A small image classifier, trained from scratch.
Model: 1.43M parameters, 24-pixel images, arch nf_resnet, norm none_scaled_ws, activation relu, depths [4, 4], widths [64, 128].
Training: adamw at rate 0.003, batches of 128, held-out accuracy 62%.
Data: trained on photos of plants, animals and fungi (iNaturalist), 155796 training examples, 32.9 epochs.
Rows from block 5 of a small image classifier, named by matrix and row number. Rows with one number belong to one channel. Each number is 500 + 40 x the weight over its row's rms, rounded and kept within 0 to 999. All counts start at 0. Numbers have three digits each. After the name is the row's rms in percent of the matrix's.
Before each channel's rows are labels from the 100 images, of 14976, where the channel reaches its highest value: "strongest on" is what is common among them. Only what is clearly more common there than usual is listed. The data: photos of plants, animals and fungi (iNaturalist). In brackets: how many of the 100.
# convs0: first 3x3 conv (model.blocks.5.convs.0.weight, 128x128x3x3, standardized in use, each kernel summed), inputs 0-127
# convs1: second 3x3 conv (model.blocks.5.convs.1.weight, 128x128x3x3, standardized in use, transposed, each kernel summed), outputs 0-127

strongest on: class Aves (94); phylum Chordata (94); order Passeriformes (77)
convs0.47 101:504527457517481489476562568425467528552561545407504462485512526463471481501511474478488499528575511534549529520475560485485429544511503511443531505479574504491485507477504551484524403493496547488435548480492468471481504528568691514534538498552535465509527469494486484441476512475497500527485473497517482470486518491429438579522592490504494402475498504511543483493465525540523500533492
convs1.47 154:518527509542545526527517513547529544512537513474537520511552505535516506499472526542524545529514560480546540528538518517531532565532528478507525543499527520513494501501541524646556526505573533519594467494548527471457527520522611556534483503516519547576548505544543500512504560536553489544488502563562523552572533553462529537497522546528494503461545495513503527526501522550547575629543

strongest on: phylum Arthropoda (75); class Insecta (74); order Coleoptera (37); family: Coccinellidae (37)
convs0.72 122:454455490512476509491549566472544438541521500495485420519448484541494512534557510440489524549490576519521573509538555525516482475472424578501446608441497469478457618427511489474550501523420524493491506462559481468546500529492485461533550454450515533511481476434441488519396446486564426503481517523473448504497475489502444516499458565521505523440513473501507525541511467503495478517502
convs1.72 105:495544509427509549496492503504411490473556558537521518606464525483484532401384533483541507516464537531502486507498457505501466514489498485528433505454481510530458513445499446503519482511473462481524466573479543551486509527529526501509567534562559472589484496547524517418558549491472476511496511398457487480531471517427550460546493533452471495507535496490504429444423510467433542529522

strongest on: order Passeriformes (50)
convs0.122 104:523497423546477494543531507430405435517537525484560476527478517427523553530625519498515497559536434551487490558494520461502482458524554516455525502534519454516491489466491557498456414464520431479446494522446497569483449535544479501480501527539544469524532502521506538435502549484477441436451463441462546496541452501428487529514560408521523473467498479478494493497508576535459471486459
convs1.122 104:503461516487529523477472506545547503519555512443465514450580463576397473471416572437498501548455546487455491572513485544542454467458544525504567438540479514548526475546499452482508442436512524448522494507555490479565524466508529429513517518432495505414540475435459496533445503559503476425492514492504521497488496518481522546550527462481401516467552513501465519474429461459515481492450

strongest on: class Insecta (59); order Lepidoptera (31)
convs0.88 104:497509462474500474499555599499528515520530535420476501475475482506405516527534530436501503591535474499429588492529497555464533518490445470458500471482623552487419562463465487518516513477453548483460498484454469468486486488496482468540540496543536510477466499512530444493498423546580465503469529491456443561547485465450487488485504426553567499483527455559544535538517486515575469531540
convs1.88 090:515520532500551559558479477556502521486534497541527540526518493448540522612559457493506525549434438537508564510563525557488546470525466478549562411515447497489548489459492479482490466502514533473461493548512508534446482525424536490517490602500517522523480549471479508499568547461548460505577444557523512468481502502535557500524438431450461528517484565500478409444496460433537447506507

strongest on: phylum Chordata (92); class Aves (91); order Passeriformes (65)
convs0.46 075:501425554477520474468496499489563552454514497392492549558559422531495523536499504478494480550618506492429515483490584466498471522529540517446470557494486537506474554510468516455479503535406463548456513457535488465440491496463469528522509537482494500526530416506447495446469546466550483528426530470511459450447491472486421524555555494466488477499469504518493447477580489492458458518577
convs1.46 093:464479509533412528501481492442475466487494493497446488529518488464519500503498480496489484422518486579463452510535417521388474453441439514477433498498529509476416477489412463516446488481483423522492441469460523503455420487463526463500490460503459486478508551513515512459509502510464458442464474457551418555539471442468518486466491476463578468452508489448591466480551505451420469438503

strongest on: phylum Arthropoda (61); class Insecta (59); order Lepidoptera (40)
convs0.6 124:548525470492536464546555578433524435471491504452546515514477454519504478535558471454513487551555550515478526514495497541510494486545523494496429500479499520536463596471409508478494478488483530473443478467522461534474535494480537507546554593531513535502514472474483547512516457454644525523474544555454527495506496503511478565479479483542507403459521522454577465564508499553529513528607
convs1.6 242:523527520529513531552535506574520524484524529471543525515512524532533518508460531548520523555548544517545557544502502534507547551524534393517485527504498536529542487485515532600543535531539558500535513512558508508443519528525690546506521553527527527546543526568530509512543540531538516519474530536560561547558534520478556519505537517514508494491518519508530485505503520516543565616527

strongest on: order Passeriformes (51)
convs0.12 101:458462504458389591568471529407528469479513525486488514491532508514496401503537498497446447515518522506452447467497415547495531531535509528439475570462509495534447517484453446498516523455482512506449537463535545507426529531562514504537503515489499461481601474491468484494499525503491481517483537484513509508465554461484395616546482547532427494511495534492559470478511538476471571553489
convs1.12 087:537523508551525461517535502437490472523533503532486441465449467465455438498503446418455442482467557492448465446506510424523498539429454466485392501469564511507467525457507549483467515526433531494464503503475446485424448495472512505376518460516561466513473480519503519446507461483529541448453504468413431449550488470463468483482502455407447518482474419507489464523469490489485496527485

strongest on: class Aves (98); phylum Chordata (98); order Passeriformes (86)
convs0.40 084:478496453566494525465478564499424508493533566427538538472530567514444502505512492477454453548514497538512533514497516593482489498515548515481497499486560466511556476457463467488534437533463483447477468436501513511491519446480573494515495470490528447517523498418429491470506480547520515500487483441520440501495560495449402596499535508527521404464578427471573493544524571519501536571525
convs1.40 084:535430530448468470552515456509534501466502508514576536507532456500529485455493497454517526542467566480429464509515542568552483469541565488495479474499529407514525505506518483572524511452523570552536513536536497520421522549458530522527540513459502515579491484552512463476502615536482506464515539523532450523542571570518480601473490531545509523474528535554439554449502437518490439568521

strongest on: order Passeriformes (50)
convs0.21 120:484522518445494545513543528497486491488449525472508528486495483507484479547534537437475478570526538509483527497522467528512570435522535490457406475491536451551450538516411490488518476458481524490390474568468419465490513465554507445557474484503494495560494528481483473505462463504629500493463503523452507523548497454515439529518516442552486365501441503496531500531546531513528516609507
convs1.21 110:484436516493454487469513444485480481485459442486523503494505464530508466486505481475525487532499449546554529502498497572473461452565503425429508439425456543394589501459501432464451528538486541535523505520558494571424570505458465469505534605466484525471545497468558502515536502501494503436469546501458463564483542499486544508500523480499557532497515535480517477400463481433485422544531

strongest on: order Passeriformes (50)
convs0.127 132:503453492552459492477555522385487503437507479399481556556526508454559528549551535566493467518534441484523484463489537492413528560516537548453509496545500503531494536520472443535496453522491470459475459505540501487500449471496386545541509536500491484539532525474483496421501468483480485486481522468558511464476523488520458482540491468476551460526450509483509471482554469520365514384475
convs1.127 116:504485470494508426545440536527471487471415549542563491427527501482554466520558417476512486527435461548457394511509517471536477438476516556448499427467513466459562460520516468499488479468491533528483514443481465525512495544489465499463522511448514465480547505511502449473509491502532439459536458467497487476510409490548485429497486366463504460500434444445469503489500487452487402492467

strongest on: class Insecta (59); order Lepidoptera (31)
convs0.123 104:528504489466536494559516521484406497533495560481542493507482475486551519438517474530467534512479551530496457519499447487401540544426519462474490524499515497532511491438470540430476486588494489533535510469451473502471390537546371396506528522507572484458517515569508467465429527491526493476494533486521508481507506461493484516508529362495497490504512496474525513481504485542462518397543
convs1.123 084:486478489471461457470423536519616491593538509499472556438475539494481545502543518534486569483480531405471493513540484524424515419549534564538525493484468496553466560557530536540472472499504545508512456446504441465539518532505500527496475512533502453479451450470536507472526431452448496485437423526492586452482486511478510500560509477442568474520488478467522459487492578481578460461489

strongest on: class Aves (89); order Anseriformes (26); family: Anatidae (26)
convs0.45 091:492515459484499519525550517433500544479566485444561411435516435482488494529568491448493521530581546564495466510527497480508466512529500521505471520495550496516495540466459520515529514508420544481477515497524492493499510533485714530523528471517547473447497455479469446490528467496550500554498437487463453469474497549459482593497537527477518465444503509490573448500468543494462512557504
convs1.45 101:549507513518457506525523496543540553452583571490495548482583497587520480497434540576534436495543528514518498509577458547502542493529492480506461467491504502564506489498552540587534509544587554511535506509497544454393539491530526463541542567481459506531532517539585527470514551556532515487506530496516462595513528511499500552466578527527543579455539529501499487545506501538519530501538

strongest on: class Insecta (80); phylum Arthropoda (80); order Coleoptera (47); family: Coccinellidae (40)
convs0.114 102:438469536417462480522547563429489457512545504475487495585436470514487518523523448465467525509534534503456533515505524474517514492462406535503510576509551450530486648489446540481489538441477518511498523496508459531493501529437583541516524532468545469446467473443443509575467498501605478494483524512460494461551466540467473551551461512456507458510547483520536559506478488502453516443530
convs1.114 133:531564458506516545535515522560499487519534517516510561595526514572514547497484513536523543546536543523527559524528481533520509579528536538542527488494501527493480514514516522567513521515548515517492483530581479523490507550535600590521488502567525486574572528593534531485556576505490517529500546525561567573554535522461565475530519519512527528496510505451562453467481522532522560605503

strongest on: phylum Arthropoda (70); class Insecta (67)
convs0.81 112:543478499463488473464425522426581492522520503414506490565524513486518504457463457480521496476481570486462420587520553473545537471528482509485459534476497441500463493476509530434482545554492513519545491501470453482501503464525548542506442493528507528496506466468512443523468441524583525460465416521529553443521551553438506509526484540528507396394467472499499581558543577543501488517510
convs1.81 118:468510513453476505518493467545508477529469520526469531518527535552530488465514489543526488611514491505477497638508524528471510489515450538456479540553492557485474503554473483499469545514520450430534507469530579440556512534507529498564444473518543575519490531561545572556478536592520519487535503502526485567461512457488495526484490524533426556467522528412451509486461450497603543553450

strongest on: phylum Arthropoda (74); class Insecta (73); order Lepidoptera (40)
convs0.4 101:524519534418524503572479526503486469506508565480511508510482450574509484464498474488440497495503463494414393560485481524565480406489540524499492475492478484514494579472461496467518496532531520460500516508542483491476544466456502369515546508468527500524441508537560555477479516445519555470437506468466573567526544497445483544542496520447528409533503516472593530500562517418510490528513
convs1.4 090:509547511465496453471542412478531501471528443508493466542454481417568481493488567482474535444504532495521503530505517499444491613469521436533496425491472539537547510497510555519477522649430517494541501496494421477578520523522517546500529488556540495417530527501467498531532479434530560543517454520484560478462491463515544475541496472553484484514453467511527521471454517582478556491457

strongest on: class Insecta (73); phylum Arthropoda (73); order Coleoptera (33); family: Coccinellidae (29)
convs0.62 081:419470509542424500521521564456510473507498553529600431478506494442538518480575460496468543499494505490500448457506539513461476430450505580500452491524526491495467562479492506525417486505505529508504505503573482557514477473452632518442530440517533484498541564467428584468441495528568471537484539518505545508476513512482444486452503562481554477481455517500562463459474494462455534543513
convs1.62 090:491503535530454456501525521502528519571512466399513511452503575485503524497475569523545498536530539507529576481407473534566462481499602535512454529558509499503480498499509506488548617523452603546497504529507536455446494540564510475488561578503484560545509459473511464551441522551464543529495523467567460504526512497500516484494563469507510418526540431529475495520561540471538495477493

strongest on: class Insecta (79); phylum Arthropoda (79); order: Lepidoptera (37); order Hymenoptera (26)
convs0.117 126:567434426520486485563498517551531447449526589501526483536541483470549505511488447528535500497533488526481528501458511481490448506439483550371513472429497499513503488506405514468464498502501477479500450467454433552482437493503435451497467534573536419510516542536573544455499556493493542478445451396493541514550488505455490504554465394548525487489509525448513499509512526525508480491514
convs1.117 115:453512489480513467499437477526456468521416498485482479441490489460512539389565518524470498540464498482516511521443505550501495500487492491468473524503480462494482545460488530511509495520502522424542481542489455421545525434460493463537479450507517461476471473524469506524522444517472493467521484407518503485480471456513536464543481338508343496492477440512505561418433480450473464510477

strongest on: order Coleoptera (27)
convs0.69 120:481574444509502475538552536398481535431458492432519528540465502418582446503522507560464515460492517487484463507550508476458497542520481531486499534518453497545516517515484532558426510538440476492505507511531487485498454495534398551524525525492467425474526535448515515516494477532488477507504586489542495473510455457430460490511495466536474448427511525560483538511478473526429587373549
convs1.69 112:502498475575494500476465517553516417554470456488522504453539457539476514536546541534507576529490479512464454509456409475496548411499559562449549491464495489476472466461491460567510485514487582493459491480545421585554517477473496488501590479509517457535599425527508492531480472502490476476476500522504555519499428554591524392486475487515498471538499508447543497479471506476547464525535

strongest on: class Insecta (68); phylum Arthropoda (68); order Lepidoptera (43)
convs0.119 081:520435478473518525550533475458462469541520577407541543483491509524486430476468460439429536515511557495486487515484470507516487444449503539516516489435540515531468505510433551503595517523479464485446486473444435476520562473483547525493539462511531518444485497428480549506472484521461458455521457530504462483500558508494482563548510560599521383507535476524532565451557481491512481538591
convs1.119 072:627456554450482477432511439522533504472495480497497467407481513517539526419411484539480473523523598502428522531451498525495471514460507471542437520500470494474474499497510472379512530528477511459523585510499475506520528467486494537531500491477459469465450577493575488510464474493484485475487501500505590458514535456466448550524553534471560504565518534468536493453524560521583489464504

strongest on: class Insecta (71); phylum Arthropoda (71); order Lepidoptera (37)
convs0.66 087:534516504522491525509487484424490524469546521417524569504509507460478510512573495477530501525493510517496455506482486444485475484487533565496482502436578518517530557483481527509590487519529486464529535500429471481477536447553563533569584506542528503445480493557476478421428456494548540455375523438460491485509567448463455551487546516480525435500420485488547453499470523511497471509601
convs1.66 097:521558478503477558570491577574516557451480544493553443488439513438461549484508566562499529501449551447531536539512533454521489482514458460521547526477514503502521491544527561555483526540562487460559550444493541446498449468447541483504446549480498499520464535505526530487497549460481506577496500524436515514527471410531484538546515462475572554524476483501454530594491561425497541484574

strongest on: class Insecta (61); phylum Arthropoda (61)
convs0.53 090:523462475447476493564478519477553467522445533444506484457536446561425464471497493450445445507467562427483475518529473536532454493542494484484496449502473550508490509451448514532499512475484485548514535528502412491519521533443502512554528563492543480447524461456469532471509431454435511507515520509427455519495578522462458548557505559511496440460571509525606545535566468512531547530602
convs1.53 086:570522514497546471524579513513528496404501508497516485455506514485481554451398528574536507519531529526478461513563529522519498547543505439607599534551468466514468462484519538472478481478484580525513555492533439477474518515463477523507533456491501513483471527516459467462538486453504498480487514565461506535479551480486466397538579569529479588570529526458461464497438534556548477481502

strongest on: order Passeriformes (59)
convs0.10 106:469524493465536508521512549559497466526425508483510502476534564530466492473507530451514524579485523477507585542553486536495486509515563501469459437475516467529468542464474503507564558507472569459442529483436471488443509518508406383546504423527446511543461486515568457535424410519495474454481485508489471564573528496468499555445463442548501477446499495494532497532520448462499544547552
convs1.10 102:559556482496516478509444415521500553512510534548508440583552506488518521480508509449522498517508448443463488484520461490476428476500433446544503532437418520551457450534476490486469440493524465497482488517493528541479498525492434576469505547542522546437508472423474501473594532429547529545511474485435536446508461478536500473514503517509470531421447532523504518466495417506469404573565

strongest on: class Aves (83)
convs0.22 078:512497450514480468448536530474545540461553534407487512535536458455484541478526507492475475488528534499449531546492462457524502512527496483384512523444514560479514556516468522467541500471484535456434536542483466531515386489469464517506463525529520508507538497535455482435499415517545469511474506502478505546551557513428476539556490395515479454446518465453488424524571519619502501503566
convs1.22 095:519487495542520449525445509514552465500523498533491488505500485439388506491477448520529476459453471549514474548543490572571477473503407501480570470541585561557497554454515492527469510451474517460445560473414448430522553495413515404480455463439469449496451512528512487536511504579493473436565432516483491501467513499469475534508531456515425492481531509525524465496521457476512466472529

strongest on: class Aves (93); phylum Chordata (93); order Passeriformes (70)
convs0.75 099:504518400504489527471502529574394527475505513440520487461573479574481497473543526467500535464492491546544522535439463501504434518491526494542528459517531521491495436380473506495495442461450458529484552420449509444570486506512489420563523464492544540506565503546501506454452463513518522498474543440448485517522536569484504569486534495494539404518526509447572481560474488513501488529488
convs1.75 107:519520505481525547483478468467525536520530510526502510575503465477581501461565538469484430416518584448449508428548476448451476603504480440488529513493499459555532502527453482533553491593546529504442437585561482435505478538495487482526458452529488474479416490495463549510492506450527588504547521486539513433539522521548422485459479484504485511424483478553520514466500489524555523508485

strongest on: class Aves (85); order Charadriiformes (33)
convs0.1 086:491515420472458480518562634482520509540564504410510478492458470498491537474526486489487513528551505568486462491490538511429424492507500530466512468455552500524446550415500503482524441525458487493473468475517520468530530525510661509485532493519556476536472502506506535504474477521570477529438530494461507515495539525439504605551530547485506409450467510525571497551468513493515511501525
convs1.1 136:503518507501573520528494513571535514515510515487535509521507565534569552490495531564524535560532584475543531519540488514481537596477549459492467543550522523532481504504517537544531535585498513506519481533541541466487504540552610582493525543565533513553534523542534483521527512538554498550460520563585585517542544491490543526521519542513508499510577551503507554462504536532549582586506

strongest on: class Insecta (71); phylum Arthropoda (71); order Lepidoptera (44)
convs0.97 077:528521424522468538507472509435534486504446564414552484506513543511490537458514446459525518447483514476515435516514546458357463451539519593476504520441495496512449466494490542460412515502462496512502488490486490495547417461499503529475542496498511474547534485485572543490493468543503535498471489488513509486580576559421476530499570484520513461424527441525520567541515536461457560497553
convs1.97 092:424481577470510511550534548581518549514494498533483543394506535549470521511503539523481509566542500445521500544566529483446497504543474502514457588504547535514538506558479544511556542561438456497531547448528569435495562533525473566517473492516519522471488443563508510575456519521506502510450503556521506523480508442528475455512537559497448478520497512461457530581521510460575447516420

strongest on: class Aves (83)
convs0.63 109:514482471489480474534518581434501458489553537515505502515477461544535527542617456481457456522544561494462456461520516546484406474476550536510463479484542473566471535447474501512505473519488518400450511517545474491450524495453690466512526522526530443509499488503473502506514473494552470532434509517425519534495484509513467561557491541530517476484517518508567470518492568523469559509500
convs1.63 125:543534577478496502519531504533581517509528491437533552530486564543607526561463485553539497548503555518513556536532522536545520556505610456547492531545569499531544496465501563558532542512547573503531534497491512490432477556545513496498546550519501514531535529512545491500511525573548512488456520506559582529580514525478579568465505504537550472493551495545513548500515482517500558528543

strongest on: phylum Arthropoda (82); class Insecta (81)
convs0.0 120:559492546536458449480496521453469492492406490455530577479539520476466487484506409502518459497473504555502490568503528553484513465585518565506454492536500518457501483447527498510483481521490461571500509525441460460477469581539330492517544530543518472497542567485509437473484464542438489507456482482489479488476511495444490516401513512491546456480489488486522513493500487494537493370533
convs1.0 105:474496465499473486482427511557485491539502508470471556453513456532457525487523528503501483441421490458483443497472546486517482489512403550526515503476498460446471521464522469488481498482471400461551505417496466481577444468464524551511384383532538516512502514488422546470390497438505471542506506492482514517514492439503529479543512538495451556435446477458447505533420526465491523480473

strongest on: class Aves (92); phylum Chordata (92); order Passeriformes (71)
convs0.65 082:501515454451485561468527542401468528467538531464516422488572419500519514535594550492491532567588537521509491482521505423482427494504483502469473520462526539497478533473484537525500471473489583492450497502514509475486539612499489522484470444531549492478574456573505469482477516540510528505476419508429428466482481489454494596523508472481489433473489537509573470496458507441550501477486
convs1.65 082:501452534473435444482563407512470469449458472474490475530514478588456459478415478488518428501411483525492432454564467539480444463561473461485492450495513425489497482539526478545534433468504572530558494462512483522394473460456506403495499529448448461468481462493476435468501557530518516498448550529485515519483562458480480487466511488566510560453506476498485488547498457482533478485526

strongest on: class Aves (89); order Passeriformes (76)
convs0.78 090:432541474515512457512554497412565546502551524489537516536550470484519472542536524600470464521595492546487514478485516496453465447513512543467524498577447481464416501424468514544612499461449552472520507494513524461510530441493568513498572505497512514466506501496525456495498530538489476508490448441514516542488540483468421488483562515407496390475518502488577477509443527481491499547500
convs1.78 098:520486492544460415434513538513510564540477528484472547465545475500521495522385601481548467461517495453486499473548493504550514573546524532481509422508542527484531474473537528496515539445595602518497492447508442506465553508546411479508472503443509537498519412515446512538527502572530551542502482517556436538536497500502455451498487501502498481474563494538455487535541474508478556472571

strongest on: order Passeriformes (51)
convs0.109 088:511475482544537493484538558473495557455537519433538538437571414562473442523573469489454491519600586539484491464470504489482511542495522539499516510466456472495508511483440469474535461552486493452418518481453491473486582474447415536496522488500496522439506461522429489468429512494464486525494471543485391411512548483521410515551472502475494501488494447494490487516567509522499468533560
convs1.109 090:477488469467423482469489494479497456419466544554439370483481413444501486459495477501441465456515494513514490501493433567442450471494491448447481445499418539502435437482438489508527533430518525465520465508480518512440444468463506470414492503530490454483505508530527525398513440473489506486475448505478532522443495475498465492438484535464500479541457428469506418552547492512486540522467

strongest on: phylum Arthropoda (79); class Insecta (77); order: Lepidoptera (40); order Hymenoptera (25)
convs0.111 107:565580519466518535456532535446551424494502516450528449482490510513542464528546476572518514487491497571490474459451566583418516492448534522543524586478477488489465484449441538451498439488443520510492516450499571467459471553516494487517547497482515508452496473478570510455438449585496590493493477465539476498550514539485480514491604478486496490439530425451527471462497550510435479507514
convs1.111 111:400497553462471530537454523549548536554568536492475562435422502496493553445403549454469442518544454502484506540515483460443543424508494555503540481497487549568524543549527452514475547485534533515530541482542446488497502508554538468466467524503516505477469505520467498499561510505506500494520521532516513463395581505526489487511589576516371524474480483492479483476521483478516544496446

strongest on: phylum Arthropoda (64); class Insecta (63); order Lepidoptera (42)
convs0.73 087:477526528492518539514484552481533506483458514473522526465491489497419453469491533468480487523537494574431473502533520576480506480510492535547457568461513516526487550470488470448490504463504505490514498422555465539440557508514538537530598477490547480499463545464509510475465485507566566584479450507459443549446469467450337542545508554452542469478484504487566488494470539460496431562553
convs1.73 085:473499503535567515478573560415522495508500472476493451479569470539512503458496464527470515583550490500488476521534505481533503533524553434519526444412500508532519507454548514503537567564418549512381472501494504443448462485573493500521509473486538472556466508496491521531572553460469486558500522539455490477550551513480562514526497418470477514546524485433487404545456515486485561504432

strongest on: order Passeriformes (66)
convs0.67 082:475497562569462473444473543400545511419452575448503548548533484460477449541534454535494516498461543511558495472539595479449470496532543557442502558518497473515464569455418472482508447549489588508519522453517480428459443503473485436508540506475564472440532493476434521442460476509546474546473524512501521483508495510518441496482484474435540447493535529506566486486523488459456465469491
convs1.67 079:515498466453414488483503547484488471498488471484486570596558517517555497433486403467504505498580434514435406554497439503523496430534457459463454461529513506457449455529481485495502555481505439478467406483483496542492415501524553515534519504519424523508500491482472425415556499494485528464488478458489513537538504470506489554487496527523570522457483484480554474498525509430489442422470

strongest on: order Coleoptera (31)
convs0.14 086:471528520505512517483491542445453519480532512455495452459526490483509560468523521479466503506529482568521518500500460525460461460492488484525525587425550515524417524437439534507524468533463552461449582521483489483473495502526683489554509467495544510503508548505517477537485495534539515504512532467460429522492515513482469524509542520426579400493498482496630578519467513481496506536479
convs1.14 091:493540495506500487536460484542530515524481536477539557509522519581515539505468478468537511501554545434479490518545514459496515577474564512513491483563519452522557509571512502451471496561540551542527413565470424583461530526514457479468472495537478506529529451465486547514489597535531575474515530489589496502555546567479509475485466397492560450567513560529529527479542484521497495531588

strongest on: order Coleoptera (31); family: Coccinellidae (27)
convs0.35 146:493470523453499499536456496479538471482512487466470523518483466519529520504532516514417487474450480532502529505504498505524492485500453511510437546480486452412485517259495523516515481502491501502506492505513522512489517509439471476532542308516510464479492481508512538550520527470500571519510495471512474535553494558504523483426517521543549503500455487571547503537539506489518483500505
convs1.35 134:409490503496511502458524437437475504495524429510495524466530498460497421465462439514463554526527489541492508536518519473511499553415521477459467548474492472390512482334491472464527529473471415488432547545471508489568529473509507531444468461484523493485513536478501534492492513522475498486562483447534464473461464532512486525403491535438498473511489520486492459449475515487378530499467

strongest on: class Aves (88); order Passeriformes (58)
convs0.9 090:478494402601537481435528557497412579492567493441525509542567541504472516530504504495560477565495473500509529453452573514509455446536530472517382538481506492493486532488471496530489514469409508459570467491480555449453519457491475565485511407519501514534485471519500489495518453545527508488491515484485500466473555590451491537538559517518478460440542443458554459497470504543470517496493
convs1.9 090:436500487425473451444525521524512460456473484554500482463502544458533517532516520535443583442475482481576502464478399448491489473549519492458536527493489503484418429467499492544528462495514510544468521525552496433500537500536493517504489585464433567501515524491488501548507509424464482537457498615499504482450472544507484490434498554517552548492569508456485478529530515594571511514412