Rows from block 5 of a small image classifier, named by matrix and row number. Rows with one number belong to one channel. Each number is 128 + 32 x the weight over its row's rms, rounded and kept within 0 to 255. All counts start at 0. Numbers have three digits each.
After each channel's rows are labels from the 100 images, of 14976, where the channel reaches its highest value: "patch colour" is the nearest of a few named colours to the mean colour under the peak. Only what is clearly more common there than usual is listed. The data: photos of plants, animals and fungi (iNaturalist). In brackets: how many of the 100.
# convs0: first 3x3 conv (model.blocks.5.convs.0.weight, 128x128x3x3, standardized in use, each kernel summed), inputs 0-127
# convs1: second 3x3 conv (model.blocks.5.convs.1.weight, 128x128x3x3, standardized in use, transposed, each kernel summed), outputs 0-127

convs0.94:110113125123106169131138161032129130109125147065139103128111086111099124159126155124135141206194134151166155132100170025115075155146122130104120190121166183150126161093116160091143100118100162136078120138112103119110111167151187154156156103138146113145162119155130099119132158135142122162055114117111140127074122112058149217148183145150152079104091119136193121128090108134130122120075
convs1.94:150080156148163096178144119149121127139155148107183142139153129127127114117110141116159146146113185149147104130144170204163169149138170160123121105135151073106135113135174131216150091101201141191185128134146097128075146153095161165162111107135149107187194141146128101089090193190111104106140111190196129152148154166121115157114160141143134158111191161134092172109137130135105114194171
patch colour: brown (54)

convs0.103:140145121136128151096131159071127117095126156072158148119174133094155175144133117157099136154131129144147149109105116155172132085152137136091117177089157107139110157077079198152160095111084175086097149170103113119108128135171199072161163103129119145150162092154127119114074101150123135081057064137122154109145199142127085175155174176097089058088137109090166095176133113125130138204120
convs1.103:068132180126090126086155141131132120153104102102123133110137165126118152055107145087158116103117176108083154132077070071121058108048135078078102164130120168134124117180161091154141121105158139147161107172190126115144108138142128113117128109117108193126124177131168109142154132131120156142130106121113143093105139132133135189114072102178123125164133156134095127167201132235178104186167
patch colour: brown (51)

convs0.36:151172154125121162150124139080096111092153133075164093138147145139120164101151100086136130145122029154094074145131130150190112092160181108081068178090193129140122155093144126163103108131065155143093165130095126115127095109154144144118182104130152103122119111155083138081162064094134135120103115111104147124179167123060165178121146078120186108110084130150181058122120141113112173164157
convs1.36:092132164147143103075157136147133160072170157102146121161114157127111120116125138119137098067146091078171093134148141101135149164160132109156120121240097125103160171169132255122132101111139085091109101099159149107166073076136107173085113123089094094155106170049079104144166168146122138112141098162141170116120139125187121150146120102134170170119145122168114118121091141110127125118099
patch colour: pink (28)

convs0.16:146150127166133107124136149037175118064103115061110101126145123093120096105117128119130144200174131154076122083137097144090135121155138157054124139157153155159112120114125129166167097115120117135151153078124117124123169078111173163116120133130133044108199129068105103107094112200149090147130200116163107115118103110099082135158159162090182108134150150156150166174158093085109152170179
convs1.16:098094178112127094108092120123160141162090132115160130068150131093165113157118111159177153128134067141142150171159197102115197140152186116123098144137177126134179138050127128122138205055096158136108119105159165133150141182104097141155122056140146097192070143091157158188103103136144098092139143095175108157124100197130165114084125143123123090129072098088107108121117125115159127141129
patch colour: brown (63)

convs0.8:120123078148118136137128150168125128121150132133115113214178099127151122117114121072086146105151142121165136129135194100130126025159164120082116101068122112176070127042095166153155132082088137104098131126079146148094122112133142095142146088182148131112135101134096141131074116148114130154069163074045107151172114195109135190157127146156088137124109136089163146176162114128094168145130
convs1.8:091096129123145114122121133094167110114107089104131090134158144129141153163199121169125095147085047147172166115098167153134134109101108125137112161157139117175092127042132077090147058097116135115096133118127161070119124145149094140126143100116174134123151131135140055080102082147150074055099127111133126076138147136199114150122107106109145075046102108157138100050062132150093133152129
patch colour: white (41)

convs0.59:115102116169116156098138145094126162134105158113126105139136149119102126143210081101118117112083173159119117149180129167104110103130129122128103147087136112167116107110069106124143125159144192099149157048154128138118114090109212122135161099104191127146137119087045147092114084147171094141166107138108144164074171159086030140098161140121095055127127098130213110138156156153115164148134
convs1.59:122114120131067118163146082110095112053135110110101194081157123158092110098079134169186165178149170155141140135133114078092114117095107123140128130097144142135119163120124139126080105090136158110146115070108178115028090099101141104123160139103092101083114138110140105130126129142124090111088118129126036156131181155088141161139114118106182169030142131143181097149160097126146125059153
patch colour: grey (79)

convs0.121:152143128121080149124170180102051124155089158073142158039126137122119131148174131099122104175099055159103123118165090128089150096173157161078163127147129101157130143150113127160075098131141140129127143127111129157095088167141025112164160124117132111134132215094079126110088108204157095085095139101130080095089165148089150133138133045101138094157129128156138135129131120121138146109112
convs1.121:121153089144147205125056188107109097169122105077127091122102145074089092116133130109131117165123119155123185144077112103165109154138100168147173097054103153114139143118108117106161102123035091091138109141164111202207100095121135145171147086090080136095097142110135122132135119136063150104146133135083103096161123152079119110173109137103126152085132172155155158159076135143138123069102
patch colour: brown (54)

convs0.13:108133129155135178168142159136112135125151153117145163124144072159126130053161094057000168135108182128112134143137202063102110090136148158156109141101111128122111150068063135143138132151160158114109131147143077127165150101133148105103125071120113127090133161138038148103149146100130138130153111118067135121120115131119072164162096141102137113152113127125152087188146095097176139119121
convs1.13:139131119139151151113195127082084128094129071105129104150174104104133119128154134117127160152104122152146144150121194139132120107115139100160139161058138118111097115038146123095093154103063157084069160056159146062065089117117115126154134073106146119170150148104143094130151094137115055160119132058113111142130106105146128150070140118165087106125176076122113108062045157143137111129160
patch colour: white (36)

convs0.108:104133134133074141122156190111167129127120102109110132084136089077115111137152105101104166122097169152097109091138125145105152164125102094168095157083165103115121115097099089205171134171112136135115104092205145149099054142142031100130202070108165105046137149083103124072113149095143169144135147083132115166147126134075109119114133122117202111085143113161183111157111119140098126102119
convs1.108:126058084129095188095129142118122154088165093121094143099092061149102079140132146112098108109181151153108103078127131067093125094087150119066084122118109119165087111128080135103088130054111107090127093123094182141086098104099137127099107107125077085113084134158109154106071132084079141130185104145147084066145154157102088130067117158105111158157150125088101066140100095135102141080137
patch colour: pink (27)

convs0.101:091098092154079158140117153160147157146163181127143134115128134100124155099132089141108150108175169114089201130130088156128131092120132140142025108116125178126134126034124201116147145095097143135104148133048105107134085141113098068128124048168160085113157114130142165123140140165072152157108116059084129160141137165047128142129180110138118117145134133145114118184157149111183131129119
convs1.101:179101095152188134148132149104149105064115070113110083146120181108153135145155116130152139108114129178183148070112139167131142106075097114109138140108094102116118151078122071189097041097131093106108124131153129075128124102131133115139126133098119083139144122142134088107073057166098115116175086144148125119120128126171104158125093151105128164086182129144097099054067091124027083110134
patch colour: white (31)

convs0.68:138126119131107184112192170149145132088150061110102105042149113137079112167161152080070153112113127174073109109146168094090137125111147150120157133060160160117120130057116110115124090146140125100147132129167168187131117144137068088109164034115163162090096171105111111072089175116153153169086106111059109139137139141079132166121117149111189154141120119130156096151159122145104142110120
convs1.68:083140104141111128125102145025110140080144140133134133067137117128107059113138116102155084101132077132095107149081137150130107111153104120156117175088088118085127138079114077111103133127089083108127113051098148114091117105142142125146081138111130104156130039132125126134106108072116076072127086096137124119110108083086113089048132123111075095118106135132106103097038185081150135102088
patch colour: pink (27); purple (25)